Weights of a small self-supervised image encoder: norm layernorm, batches of 256.
Rows from block 9, named by matrix and row number. Rows with one number belong to one neuron. Each number is 500 + 40 x the weight over its row's rms, rounded and kept within 0 to 999. All counts start at 0. Numbers have three digits each. After the name is the row's rms in percent of the matrix's.
# fc1: MLP up (model.blocks.9.mlp.fc1.weight, 1152x192), inputs 117-155
# fc2: MLP down (model.blocks.9.mlp.fc2.weight, 192x1152, transposed), outputs 117-155
fc1.805 106:503495563568481456463514539507501529479574606501512536480515426457429568475448558521492523548577523531463464501546525
fc1.806 113:435530478486531497474528558501612447518518479483517502475448591493413505467533511475544521532476505499509456460508518
fc1.807 099:483514503496504547474450474472596514496484543472515509485472521473541437510552489489517520470508519528484437551506490
fc1.808 094:469509498445518501477449503429459495525498474548510525481518458537558609465552552527487500514504511457457478428571524
fc1.809 057:543488480507523480469551535464516506512500485503497483479458513426461515508483580514485643509499549498487502442496471
fc1.810 104:547486505446443564536427442551506480523480542378425561546443543406607496465505475515530518528506535515478450517472499
fc1.811 111:493489522596486544503495373481530436507506586520499494564470513493380497477523444573486482469514537489475507444566554
fc1.812 107:516480484595504434509477542513518430506492519479548455511514487606479459476484436485473451502539522542442510509530577
fc1.813 108:487485481515474579499485485524464518500531455400553456481506469464481418516478524479464610473437478557495548548482454
fc1.814 107:517492516489464577549528478473558532518523488501447519501482521508528568479525511511531528462510513505489450518470503
fc1.815 106:529541489515460484470528556509481567480469513477413524535476508462494455478472429556465569582482557465508474469396506
fc1.816 097:511512484493539564568543420488457504467549573484490550565522518483362494439463561453509500553476489545454514546501410
fc1.817 108:512530472553529574490553517467502559444493564494432474424469468543606473531533503482504478473459425489521476479462545
fc1.818 116:415550565558497531530546484432566490465455502529472496512517498508518525520512511484530412488499533434485491470516445
fc1.819 096:465512495532508495500556430521512449488469518474536478463481471555523470439560513464552500484469480514412499547482598
fc1.820 059:539453454492528516456499551522523535547535537483534469467504531499543491498517556514529640466482514529495513449526500
fc1.821 104:474477500451470555445450502432546440543491527524514474509497506534481600543498423459469487485501490504510512533531564
fc1.822 099:497467504481510475423475507420397469521533464482519575536521508549560539527508526524507505501496503544506507460537467
fc1.823 097:540434620565516450479459458593557450448456447457532429481475475437569511488507510479548525525461525537512509506490434
fc1.824 097:484465502465534432532526518486481497500471487446508543483514511531458467503502436478539537483456470457455523562448539
fc1.825 097:489534470466476538486562442532492484540493499522467530540491549446540487482507555507564505518501505469477447525502555
fc1.826 101:492532513471449465515520528404550521474472495514421439519467526472527442504462483495596481486471543495496487447523493
fc1.827 103:445455448476450500494453489586482451507572488443538465528455585499545517491498426552475476450505521477497465458524572
fc1.828 095:548487530526496532557538407528536489518537522547473469573532509585563515484459605452429460478496503488531464488494572
fc1.829 095:502452483514498511462491452439512547495573466495590475512533540460583584479416416523509424468518508467477469460504536
fc1.830 110:453463509449483613577531397476507468458453553477509561481488532447516531471477412588516577486506464499531508585433506
fc1.831 109:463513500512508596480487467557541531513546515399512490519500491414550449516514462534474546539478506554536470494503471
fc1.832 094:491581497549518597469439493467566555510542537481435515541476515498498449504503485467531507471577505497459477521490439
fc1.833 104:442508533482428498548480491567501504507494451486501601488493511479529470502524462478589469452545470455524479567511536
fc1.834 061:559479520509537592495448490474490508495492438559543508555518485465501481456502500608481469504556542483497470478469528
fc1.835 100:571553502502487547419577471519441537487511507429439539471435474499453559429481524502488520505518447509479442556430509
fc1.836 061:541473464519531505454472526494549514583525484494597514542533477450519447510540499549517577507528499504516520429552478
fc1.837 103:489481521542492453490456482508571557444464472504489456442459506614436534528461511475522518517514481511517514405550494
fc1.838 118:459483525491500523483467381473594539510538454514456555498456491524420396530538520541550461536530468468497477508562551
fc1.839 060:560467522435515483526477572488514494491464435478452539506479496451428455506534496561440487521505472519490474451459472
fc1.840 095:508468525460465560598532434517454500483530494533442526524483479558452434571492450511580540493503522507499483467504413
fc1.841 102:500464455545487508558493503549528458511487464495502531496465510476471515424545572464463633547531504526484477501469503
fc1.842 109:521513511518490517489570478465549533479453555558460472427506476513439500494538582508497582586540488478490500503445438
fc1.843 109:473495499526453470488484462546453457466515481470583539482502457511473475461410448472500448547513492471498465532552502
fc1.844 087:587548585471475392457469533476569499545451472483536473523443482442490401505478433513514403553507466532546482514484506
fc1.845 103:479469533480470547561476527514467522527509530526474513548489473551467542516497561573483705506462495490451505562512507
fc1.846 101:469495541545464510463604552481548478419563554515488506484533525483500504473502480458509494472510482491524497510500502
fc1.847 103:481540475497491538513407543483464534547433526484458550518504474571517505534528481496485509480550526428525509483508468
fc1.848 119:483543453539462496477540484503555505470491454505473502516493535429539507484531519403525458515473461530528513503599481
fc1.849 054:461480474504477443507539470508518499527513481550458466475530494545482537540496433494506392501461527530501475485470495
fc1.850 099:526503506513463554561485458540467514539505492483505474540476488524473558478538507437539541465536577490512493479498562
fc1.851 097:478508512533521483469450456487511507541572464531494495504418520491519520411569551532485512481478488469499492556584488
fc1.852 103:488490500480510534489402513447457548513508560434519469530516460528493486523462523536512498536484463519495531544503545
fc1.853 105:475510479506476512592526475510488446493438457467498494515499520543454518460512590584508584583492523507550525501495542
fc1.854 104:452507483472496473540439425587504487517463477474537526475461466524565456496486563516606512538557475544529454514538487
fc1.855 106:453456528479505475561441521543515496526444411469522455451514468506456490488497424484503621511539540499506412540436494
fc1.856 103:488432516513504439429482522550470506582511468432444467539457499518608458513507523561563538483506515443490471473513519
fc1.857 107:479403496566473493577546435502462515518535514524449496502547459561558494538475466565550553448516589494569508525488454
fc1.858 093:509518521525496451446497504507395497463543479474511439475477490543473501472470495498486387459513561512478481492535518
fc1.859 096:480530452535509444527536462514472523492475476416499552541522502525516547532487499513479501438473524505415459524556613
fc1.860 105:501496510573482501530420451484445554586556496444507472574506488494416465523484426510469445467516501483499441575516508
fc1.861 080:539506491459514592513543471538590507521508454535595478495514519519499562473520508425503589443474530538570481497469487
fc1.862 056:498508472496497506459508519563565466545522496474510517492526470507437560524490520488447381439492448486516447507479576
fc1.863 107:513556551505463568498526514573454531459521546485487523491499419485502471475455567544498552510565489488444449523514471
fc1.864 091:516512469511522493483518525526486475502437485501547480476453494504484568486509452400491462480461503523505458471520648
fc1.865 093:530493450571464520521584490558565512455413536536545551536544498468544474562477502521450471524503435477532500535496560
fc1.866 064:504478482481548526431506517527493512531477493499556556465501560484523508521495513499492562469508491520486494511457480
fc1.867 104:465505495433487521480528481488507494461469461539540491506489526419506489503495491499481475539489542489513510461521527
fc1.868 103:456527516512514524465487442490514482458505559516581466453444497463556536467555453450518502500527522497545438502567485
fc1.869 097:554507509537477484462532557505473492572448570462466491528537467413520471568492356496505471506516567540513472555530534
fc1.870 095:491531481513507468489430457473467473502470536515515468495552492558439496487512525470520459481477549462484457427472523
fc1.871 109:466499480571531524474552445526526467490607468456486537519504549500567520453465490511513488457483503444503499508532450
fc1.872 095:510505461540518497561499470600471529469508532391526456464495420501471528505547564534475535534515471528476418419386499
fc1.873 101:535531492444490516450520420541512511465532520444423481544599474611486596518486564471495477500460538539535550452555536
fc1.874 101:497507521500416519581494448479521489525470537513455523531479513446454544512480419575459427494551537453528423512582514
fc1.875 091:499524462547483507475457558506493584516543520417490480511471478542512491443496448569501578569568501521517506462555502
fc1.876 109:436401505532497480422491520474566515523475436501450511533472568443470453484418461535533503488514441460535470511498516
fc1.877 089:506497521523497518435552481399549548503547506482583464491480521581501556466471509596543586516517522491483495581401474
fc1.878 091:524495504537536510545537500499517526515538552429386511560527506566452554477543506488518477501502511536475543559459545
fc1.879 116:476501541616471479530485410575586525474504531514507437490474469524539488493430460488554495486576538481506443572441452
fc1.880 100:587496503519538551516481445480494516492532474512525522467454474496476468485437525443464469505504563502472529422559541
fc1.881 098:452512542508480447469515553483490462545489511477487518479534525589503520558499340423507493484467508491474523497524575
fc1.882 111:506546497574491490533522485527470532517483542455590437529428468504517439480453481525522445535490452525470443590476526
fc1.883 058:517452500523546485474533492479521490524529539539540495506532515472538468500459538535532622514480502519500507441515473
fc1.884 099:487496500498477489445539422517455492525542480463551474571531517532542423444487509545515508438505494495518440450548488
fc1.885 098:457514484555486451495523437492487535585522494531450466491461510461494475448526509419461552438468512554462463523542552
fc1.886 108:495467476499494586481473536480492453529438543480503469489519496446461491463497568543438500562501598479479486530428517
fc1.887 095:528468471475501474530555548487547537546471516451510549542509469509476503488485518521431575517470563454466448498521514
fc1.888 108:492405500504510553462431579511516500505516497570532503401467525458568460533529524452512542547556510485525500456499486
fc1.889 092:561466493467443599551548556510523523455480538482458570488479569449512538468465428440494472470483455504482499538494478
fc1.890 092:580469462465530479465434532444535548482538608529569501513500498535482429451452497430529380551528515494520518422490545
fc1.891 092:462488491419476538513525472514472484532593466531520472517555453528481489531493443510510571498458542523537508510460526
fc1.892 118:550496501505524490397505466455472458473507478475532467494475519403479505459543443508497498519508531514560488440540466
fc1.893 061:547495519492520484496452514492510486538511539459509513466536511494514454476504515546569529531506490505476511476493448
fc1.894 104:493502472524526464507446399462615532478497489577487483509492500566486483529573456551583448477522486425476458471552516
fc1.895 097:509541521465489463492478511504474476492443497484493494481573481546527451519473468517443470561523533566472495514477542
fc1.896 101:553581549540480453426430456497539424517448467422458448491549523485568475550506467487511428505459528489504482509598402
fc1.897 099:527531514508528576500484552518492463507475508398510525460488544497457522489468509453471505508519530543539443471539540
fc1.898 105:617506508515508503497453478505480506512528506498505512499525545487542555549452511481487475526509485502560490524563566
fc1.899 098:492494441526485511493514516437524514549507554495457570398444520516487469492524485526582599525470487443482468453440545
fc1.900 093:550493466500467451548530522429494508538484532551512533464562469558497471498495496517529427536525500479442469419481524
fc1.901 095:413532503488522499545452404487471532471558477544543564569443525484546524493509416536503389475472483494477502403533560
fc1.902 097:518420485536480451515462428392522576426536456472531526509398497569498502454524474544492434474531471504493473507481487
fc1.903 095:477456552510490471525478562561498457489520483487539501491491443550566456548536495469534463493543544528496452474526511
fc1.904 089:503431455473463531552513475496526472484438540427558467540485491527470522573496517483539497549508544494519486503494518
fc1.905 063:529451516481527541501534543474536463555499567524549521490469467471545479453512514534507565500490496511481522480467538
fc1.906 115:534499531445494485502529536532514492515497499507440510498565474494544454459468548502482498544513475494476491463471413
fc1.907 105:502520512449541499491422533546508580506506545448557545449539479661414564474487540417475466476562450530470496539509431
fc1.908 104:519482516535492469517495397564560538521447415517541520413491446559480565470507450466488579550519525483544512506418524
fc1.909 108:509534508468504429405539473507546488500560507468565469502497515513509512500564547486501413531585569494511462433530559
fc1.910 111:529497532592501500559462448453486454449453476500487512481542443561447436521448562580516591494491478471506457425484477
fc1.911 112:525467515486490511474480439491456442530544500469475550502455489490460488455465575453497576525521534525471491373504457
fc1.912 099:494445522528494566539542420596534494434477489425501513537459465474548466491557462520550462527468505484500451502495448
fc1.913 104:593451476480484513452478508500509443455448531523483419502500514537487431516478531513539508582474519498569468447538442
fc1.914 103:475499495513514561465526492540466514484512565473495515487530492444473475475479517556485442497518554486505454517566511
fc1.915 102:435542514561474376474518474467527487541501540528458461495488537546464479491520440426547433517491603509536460461586534
fc1.916 066:538453496478536545487551531508525479521503544532543487492483523501543505455473519514501602510471516522457532454481560
fc1.917 086:489550519413444523530549472557564498512506468470504519484565522471577479429506485464556435501502485480493466509496524
fc1.918 103:536483529439494471466462529564579516500485515512494535493520477460549520496549439411520501543443495536484535456538468
fc1.919 106:454560495501457522509477576459509533525475624509471516541514546533507485528558471423595482503488480486496481472453508
fc1.920 101:452493470520504512468498577456464476499512454461439407560539526522536490578543512476477451537491515520502454470425486
fc1.921 061:500463475465499499520465545535525512484491411483457535498439470587509484511486536521428397476492452479479469520427527
fc1.922 107:487433476489557508428485507515471515463483478486505503449507484479504552487523454434494476568495497541467519556511589
fc1.923 110:506475517517488522480462563508463478523493552410481488557430494512453472455498482533528426462531514542504507404427509
fc1.924 114:478431513447473603455537434499568543519455544510490443425487538600503444538495466496425541547495503538550458455509584
fc1.925 100:512492494484492399411454503506567517478530490419431476556453499545540515492539484506512507458536546437462452520434555
fc1.926 101:502500536411527529483484548484560495552533525485470501539510534563463491447485536525577553543523527549495540507547499
fc1.927 110:513527497532505537453541476482516530485472501415488533462445533496496512462456448448548492450530520534476529564481498
fc1.928 064:526446489487546531483518523465501495528492590500568507483499519510557486509505534506508568498490493498477516508504522
fc1.929 102:525521475548455438520515460542518496527435557515483527447481456543439486458573483492481568527507582488491471488449504
fc1.930 113:526534517512471558469463524486480509583542548552395550545490499561455475496561518544518542498487493515461502495461434
fc1.931 102:478480480564487480551541492432518517495490484551461457460536485471475488507476512547500533510477490495513485525501498
fc1.932 112:454467473489502484473531594446560538467516508500560506498553473478468466471482364548512569547555569484507497473544490
fc1.933 106:533476489444492431573499558486526522465523504587487534455476475454512594457545515512573551561556523470480495439540528
fc1.934 106:456475473431484425528476558488542544485422516507556512466538495545511522554522517461470553531527487527497483483554520
fc1.935 105:490503472540460500506613528537543511456438535520461469456475490523548541442499419459491511492518480535492472540493503
fc1.936 108:533459495542479493523488482560605448508521531508542532465449501560487534510486444437489672484482514486487476486539541
fc1.937 061:468473496496468457473465497543538515486473430508499460568451435482465484503492490518462317505468486456492517540403494
fc1.938 053:545422461507488548511488499491551513523505530530536497555478480433468514519495507576499537480523537531536476515492544
fc1.939 091:504540480489523454439463577483508505525470552519542524485456482534424562567497442510517368515484446498502548427541456
fc1.940 104:431512516510510471524543496507390534499501607434488495564525539430416553522530501494514553575451532535464522464442535
fc1.941 102:538474509456568490538490555572535555535511502486488523520477456485549576493515480465432550553499511480484469618516603
fc1.942 103:557506487491526656557549476525555524503498547546426531495509460551423563443430511473482605562511499522486447504485469
fc1.943 107:512507522487521528477472539556499529490507512523575520440478450458457502532477417459522450496542472468493509503471482
fc1.944 067:501520482520435565563521415496474510532560460451437532520438520581493493501493514502469443450481516502498512550436454
fc1.945 097:569514473557519501524504481473476545489546536533463456534451508558538486517524475549476485505526499512486505448609505
fc1.946 047:540508472522485533512510530478549500509465460471454540510518471474444483449483490488499472495514498517486469501472483
fc1.947 110:551473458504477517445509526589452552506497505537494518404509462439478515508537462526441420544497463495492505511543460
fc1.948 060:484503508463481571504424546478536519502467409535589525549456424533528462489522441567453384493534489469468521540431509
fc1.949 097:408507522508514522460565425483486626522496527458474541530505545435549444482474532459479495532499494534466486420481517
fc1.950 100:497524479483528428453396533469450536550528503476540402562496488457426479467500458515516498468436519506462536419523463
fc1.951 091:436546534529519569488572506475580475468436467514551480477480540535494499546446577481526436518460448536530493514508466
fc2.805 104:463520483560539486516516501460544518528503566430541475452531495529476565551441507532504526557571557492487539514520438
fc2.806 101:496510536473545455434490506400456510523583419485440469512580520564534477476568562497497519509482460554479492471538492
fc2.807 097:524464433489486455487508478449511494518616444487538455514457453538421561494511494553449509442485520455502509453551442
fc2.808 095:472533507489514482496506484460511541533545500433533425525495543528577479531480447538430473467487441567530503454515503
fc2.809 098:512530456475513479487492544490502521493554478458512494531524492478535507529484489488485543490437493568467511477494477
fc2.810 096:503487491512532463530534510494496478597464483530469471470457529488527475510529469542623487535581448464510488481504456
fc2.811 112:515491509476532504465503417575510469558450567529521546527560546481506510558442461433472535505572440416476506468471484
fc2.812 096:481575494446522586525455464498570482485487482418462500503494530518509427477551464510422590453541517523502463392480464
fc2.813 099:463578487579558539537499497407486414468418573543493473534397503492499492493491469470496475487436493452523566476512426
fc2.814 088:448482498462463573513535541521492591550470534524459411507507482518546494506478542527501462494509524461458460463469455
fc2.815 091:528431477549514534592504586411480490485574563508506535565561529471488457530491486506527513474485524504513545495543512
fc2.816 098:456483493511522543549490567478525474517474514531511411508467504553450508547552539517464458567571515474469590521454436
fc2.817 091:547430577505412528503516455474616550450542485544465533453558485518516482552463535455439567490464539501470498479503498
fc2.818 101:501433538453498475521476547484494394488538555473518473454451486532519521521507514531485456469479483469441515369538565
fc2.819 105:546435467463555483473482513479462517496545514438585469453529516483608472512543526498477447537531510502440530602512511
fc2.820 105:488513485481507451468490517487495533484540499477503526520517488474536544528497513483525535489462506558492443474487495
fc2.821 100:546450477502511436464507475554491472519477485573488502457433501541411533480511475507434525429471560431541515474472491
fc2.822 102:499493477502503497539433489518542488432547513463470498515517460566595408496457461471519553542617505500508607427428516
fc2.823 094:497478499456562509484569461551402499546428503533469459483565559519541505529436500489441543509516444452484528583448499
fc2.824 111:526535420557498421580551522478528456468528484420456522463501541520489474452534493487487582460454472520535488504477487
fc2.825 104:506466500526459563519476522487502445488530458547558529463526519493557504373477495457519500530449473511424510564470557
fc2.826 095:447492429565520486501556451500507421507515483431459544514491490538448521471509466560507486546517518516557519515476494
fc2.827 100:504448498522468556506447526522545556507534467492494490467466485541561471522492495540524470499499565465507502464479466
fc2.828 091:478416459527497478532573507540502549512479525494530457460483556479575430559517473502491503476521469455516492488420481
fc2.829 101:497495558563481459507486478522580514484460504443511472511553539602500477546485437563459461541567555540541532491401518
fc2.830 105:565520489491517520523438495515555547465580449472482518551531499513526465517472441530418467488563524542552507510466519
fc2.831 107:494491480530523396513518451481514499498551469530451413539448506515597479502500483427541533511474478526487441568447504
fc2.832 097:514459468507559514531490511513507466578450489497488505481513518549420530562451434492416529565466515443551504418492515
fc2.833 104:538530561530455429479500424509464505528523555524446473458495491552569489491510420471505557478526514471482487529509560
fc2.834 106:477501517489535534469545495571446523500523486524524521472532519552495532474454467485552516502487495519518493462450531
fc2.835 094:517513465573504483510566446504465468582494531524479526492488622529517576545501511492495447475474481425501521580503469
fc2.836 104:503495505495487483445491496504503528494504482510505521489492491507550500509463499446511584485475503540503490478461514
fc2.837 093:490478616491486467480510520497525524567519452442561454473457491597548501533480382479453525446513576541462546502489504
fc2.838 103:505462486478531430522487548495455507514515471440439486519561574495523546560420515476469547565552482441542472414431544
fc2.839 083:516469473483488487448497446553483526476487470461505531498554463497466550494490478494508517474485513565469500488469485
fc2.840 096:631485527546517519467558466546479476453484461545459525559477480464505508525449464508424505494451519465449510515423460
fc2.841 095:504455479504530497536524514483481525544533471471559476433454526523450497542583467490520485544556560465419527398471454
fc2.842 096:496513500519489517511518464490452437540579482575503475476522513511521587482538511507461550486507481378507524542395488
fc2.843 103:494483509502514419488507476467518451555519490570503521480504487564548497467508430397492440442474537545430516404533478
fc2.844 087:570493472507451586516500495519553460448469536484415518508541521448495503511497503451484604508532532465479480463474531
fc2.845 102:494565532536504470569531553533542496494538434502459549497553480566522495581504481530549574490498487478495547460446492
fc2.846 102:534465453536518498511540492437466521504511454458496492516527459557533539481551517572508514540458544476400553539550442
fc2.847 102:498539470479504564511557478480519507482525505490476473520500492503581495507502488458467484485492505466471466461495527
fc2.848 113:461503451527532470476521505535622437518498453486500530503525537562447542525489483529514538513543508439526530490451516
fc2.849 092:474482423476607458514484518514544574469538479479534501501519474519553534581435456494474524540497517598527516444451453
fc2.850 098:444548498559513485519537524475507506490491513549536483487491505475515412441474488519489454517474452458568604470508480
fc2.851 098:479482438448478472550466529464534501517554521458430467488461562587500518548501507526490488477483552443415481470495523
fc2.852 100:504469527602516510544522534465541494486450472483532540568485507525504476470522493511494449519506500498462594472442452
fc2.853 091:491490474514516418521503540526516591592533476459473508430465519613536484505463442513546484467529503531520566416510477
fc2.854 095:494442521494490525518523508535521558487474538520496457515573499491590444503485538425533504495492540478483493412474533
fc2.855 104:541532409442509538434454527490492553492465455510506490553400454476558565549500450567531501482562495465497504561456473
fc2.856 101:572479417503454520509511535538556531427537487548522438513450486531570570502567465534481506484476515485539574483554498
fc2.857 095:595562478531523449503501480386485527441525486508469498558495521439547515575435475468504482509464491505432467469488591
fc2.858 095:522526590517431515518539494515522507480530437578475520551433483561496449490440517533484494518476481558436523472500425
fc2.859 096:484533453506544459585535551486494476485541512427460521472504565549502488488464508444535547506539480623499437396511582
fc2.860 100:536438447533539479551501428562484500534522510545535458559476523506492532532525490548463546453491510535534567504560455
fc2.861 081:501496473513522523524545500449486471586483469535498479467476470479445512506481431563460490526434488467580503481455504
fc2.862 093:487508477483570514495523492549546589452554461474546487512545466515579563611455468479485544505517533539498505476488461
fc2.863 112:481617450533485499551596521510481472521479493448516598557520497493445521505401551458526508536472474467474584557478429
fc2.864 097:476525512563498490542522521480536475540518529495406515492529558607480471485422503480520595546543508519496510411484492
fc2.865 102:448472581525470509501478490512569498508497516518496464455552456498503466585454519567550547499477521472468506522530489
fc2.866 108:495519482492510490454491503517502527457541459497509508515510494522510553508507471521565506486496499569496487473455487
fc2.867 100:515525521551467480479474528444498442520519441467443500504502503583417490452512454497503447450415505392473495466498479
fc2.868 091:417571496463522524538442521556538521502499463468530495484552511546571531578483549545512442544516498535455524461473502
fc2.869 092:493437466511473501535487473440510493490528516501497514406514507563544500526504484538484504521503511545445505374469430
fc2.870 101:575487464500537595508474507477516588376481402397408558550496527458515548492494541503506528525532518426482517532490482
fc2.871 118:549542474499482500544484476502549547522550523471454507492520548508475498559509494471439544489522493427493471485494481
fc2.872 106:439456499501504504519448510496455513579476614444600489446588517572505488520461540583521473552522493422473543522498458
fc2.873 098:480478491457495411511493433524539471537483447441476456473461512523531472546511507536473508472435539497478529416388466
fc2.874 091:480540439520535515575545440446499364454497461509444497583492490552504480505500533472536508537478444454496525466463530
fc2.875 090:547460435499471456557523535480466559534570569532525496474519508492500443529486534562554496462478495440504476479544471
fc2.876 100:562522538530538486588485526493528472532534529497470516400516541538508471463422481394392500558459495506474483427484495
fc2.877 097:591582549450439546571510498534554559456499498509483561488526431576579457502486479481444479493496482479493466429509484
fc2.878 092:488514516469499510531493526507501499436469567437505489538537430421509489468480549527538498542493496447487552509540544
fc2.879 100:521488524505531469552516497488495514530452440530531506429507576483431448469507498485441462548465563487505571476445471
fc2.880 091:532560476489455505491504478542507484456562399488533511492453503537497532517514577503457532502457526518463498444560467
fc2.881 101:545523477528428486506522437510542492416469571521502530509524492518502512471461478462472486534555497518489518437471413
fc2.882 093:475508480548562442550526514447524500499479471502536500504559545445516534534454515494481477588536466491500575460454467
fc2.883 107:491521492492522502478495535522502507471532487458499525516494507497517515516465495482514541468463504584497524473472509
fc2.884 092:493531528533458597501512590491548499475454549547519531471489487612439569520498504515546484473518454494446564470505508
fc2.885 096:510411481511507523542495601496513551470457469439534498584467504500495567505458547454463501542467568521463541518511519
fc2.886 102:559582500453463484489529449529500503522528445586413487507519488458524490491461451535451524536501503445552546469439518
fc2.887 100:564449455540493482533474474530541435472498482535487480493563569506526490511533497483491532503541409537536517536397508
fc2.888 105:499558454502484509464526525479477450569504467477492486537403516528523419474546444446531477471453495445503540461515469
fc2.889 098:532480484412565508508495494534497427468447448532475508478442502480461550583542523514541498465534516528538590548481502
fc2.890 096:523543434548494481538465522515514472498417448511492449522494456532495486428491464474433571436510590462564433490534477
fc2.891 087:526477472462559462508523464458447491452565550538493468483461521430564479511524554529493482507492463442495521512502500
fc2.892 116:518482453533469550506524459559565477462542494389513546482381465503483522493527431471468516437473556479534492583495461
fc2.893 111:514527526508500460479486499526486511481518476501500514523520518500508530492480498475532537478484514541504444500499522
fc2.894 100:466584522510504544518514522467510514490484494449473487541451515519535447513539530509362586593474409400484477453477572
fc2.895 101:594447475502434564517494484465577498480525421489492459540512461524473465538529500485507520448450486483471491422490520
fc2.896 088:497494446462509456500526447387537453577491490509442480487470456449494520511548446476383493576505466396539475560454460
fc2.897 091:505547520504455469517569484530497499560434503525539514482455540483500469488459520506494451510501521462471553568413402
fc2.898 100:537534483519554450496499522560454525560429478542500491487508600491504466518428462460438515556496496475519560517493487
fc2.899 094:455518476505522520476497474503469491559474560502541476493431560543517493463500522500428505474542508489440513598547462
fc2.900 092:541537582487414506522502470458544487495445486504459546443526536515525470477496477465432533463458612488504441500452510
fc2.901 088:540485473508468496527515578507464556470523502505492525504503503549505428469414457513451532438532547496511558592529444
fc2.902 112:586553536521550532592460489500533508468472456403419504526584541558463486503510520519435547442441498525513519497457429
fc2.903 097:545506460454491524527453502493542485425483533542432500579477507470458477505474505529455565500535469483478519461500500
fc2.904 084:438554466528498480484513500453486472542472557529506456491476465493519541605492514556494447462512507469488524508545567
fc2.905 113:490530516499511477491491531513468515459551507485513521507527508489507540506458514488537537468480520580512462494468540
fc2.906 112:447551500505449464452493540485446524552501543487503491423516469516487567533500520601555517558568474439492486516504490
fc2.907 101:481448534479501564555551537535494462529444528475482552509552540559491504565495532489452545488535495552472489453498506
fc2.908 088:499404493510431430577499525505550473515519531503511538549497484566487479500495458497478521478546508512496541430504499
fc2.909 098:482541422474459448521544436556566433460458482484432479591504590523495527520502508528494514516541468554506518523435535
fc2.910 101:494470475534505547526535472501524502518567461535472506503520515531532528470493503520484574478469552518469486438514489
fc2.911 107:498494488491458440514492538487463526584541542493560490441573493489468507508553516577520552455560446433517493497534512
fc2.912 091:518417461535464527455463540520463559548522468445522493415497529522528506520515497593470527512524495490546479558552438
fc2.913 096:455527480469535425490462471525493529544494535517493477419450521552552510499498461554472491558480507524486439428489528
fc2.914 099:466488420521469511451485541445486536443568409424452446523434451505459512515547501564485541505486478542504483505557452
fc2.915 095:519482437481471486543513476525565542449550507495508551498451587514556468514519527450476541549549498512522517437437554
fc2.916 112:458537506487520493486506535500464505472551505462531514510517504481499536508472507495534531481480500592517466478469522
fc2.917 087:477521534556490415564527499463522421537439558528509523430513509544480552579509461500424550472502528478522519484464444
fc2.918 092:588569523488573500524534403477548457475479513441472523514492558496502521525487491508471572434443440462523505428490499
fc2.919 101:475457490496448568566476570532504553473492488441571479543454501525526580479500517547499435478517579519491534390477481
fc2.920 096:527497510526566551538480502481459528456532481464453474514532472545541494465498462500443533504521485504467529504453485
fc2.921 095:517493470485523496483477479527542607464547506507500482484517479510570575568471496520501509510508531524507478484494525
fc2.922 116:510474488534472568478575507452568481536502470455469442523483496494433541517499467550503496476484506459511482415483459
fc2.923 112:465482520540587517563457478521535480504471514428461462531552507522483498473486473517477455513551538525571495485483503
fc2.924 101:492525490481521502584476523495521458523486507552432576528549601577465541516464513497479512516496516518523575556452491
fc2.925 091:473461462478476527571493542548514485444481534482468433499492455476478454511524526417482445528578468434523496544496465
fc2.926 102:471494453442535512478499473562516539567532419423492470502538491508434533555528518541534518515492566371510551455422489
fc2.927 117:454512465516472498522501508489598446479515451500438466520485493516438462527563518489536524498402513451514545437454483
fc2.928 114:482535503492527487503504510510483503464541489480502529502499525510510524495479489486542537475480499589515477473459521
fc2.929 091:514435451579528510491499526541520474482483511538546513500554553516473588565454439529566488545507467510470547553416500
fc2.930 107:570498466495524516556559534543497525551458522487523474519486504468480525488545454506483461473485507455465526513466453
fc2.931 095:453470482533513549540521466489508385521521499549455551537502536476479468450429531449509547534474520439449511511476496
fc2.932 102:481455475466505496456526454531475473557527484476552475473568512493503513461553456472501436513594443494462526471440474
fc2.933 100:532487528561470468450512583457503549470519515547498446547517487538544498494459447550518483473510537540548476560503430
fc2.934 105:509440441494574498437501553482515532585476479470509466477485581527522509565508465530451605475505452444487455526466515
fc2.935 095:557550463535554521508466496508533505455506434478467526513588562572483540581515480461506469527506478448484577488479494
fc2.936 100:493432506545464467496537483502519480558493487479450450404389520530454489414506467511473513462493470438538465470495520
fc2.937 105:532479498515568556476530456562515582476507464493486496538516524568475526539473506523519491498489471525512495487465525
fc2.938 100:519477499487535503476509491537484527517528497474506543513511487522473530501474498486567532491438484545507474499440500
fc2.939 092:546466519494459461482535486499564511486502460530521483476555500507532517549512507509515545516538530551482447492445474
fc2.940 096:508508447484503537453441510522476505489489491433487544527524506516530488553554524524484504524475512500510571483424456
fc2.941 100:497508443498493504539450492439472477532486470478498475437433444533556528562484468483483470503515504488473490525520456
fc2.942 096:515447513506473498551551458573523505432531530607492493541505478479535497607511526527434536516472451492507564435443420
fc2.943 104:445483506511440521498499529498531463545555436486521463532485420515482530514495470457462572391494560494518506465468449
fc2.944 107:489495479449514488525454501537538543478518492516495498526503500481517533551459536540571453502469531560499469515523543
fc2.945 093:517584499480492537559484459508509423448515485509424496526515515438497453468493480486485562482457456469523568442495498
fc2.946 092:520493465495579500485545487559513533522551470454490544537542482507483553517459517485533542514465519549503488543468485
fc2.947 108:459500449521408455411494472491514445528503439548526424513535494528447488481439522525510513501504505517501476489510524
fc2.948 103:509477515517566497479508480563506567472510467525483512502573508534539517522447509492516502511481516538496445498456516
fc2.949 092:467481481547504548529488468463441514547530515513565518537509517474502645499492535562506549528513501452535568532497503
fc2.950 101:507491490483471495436552502512565508542443539491546525508503477542514578506484533524500484496523465561498506472559501
fc2.951 086:534507510553455466493511483547513455520469419537465408506483464527517562506503433441485489486444564491482506511518435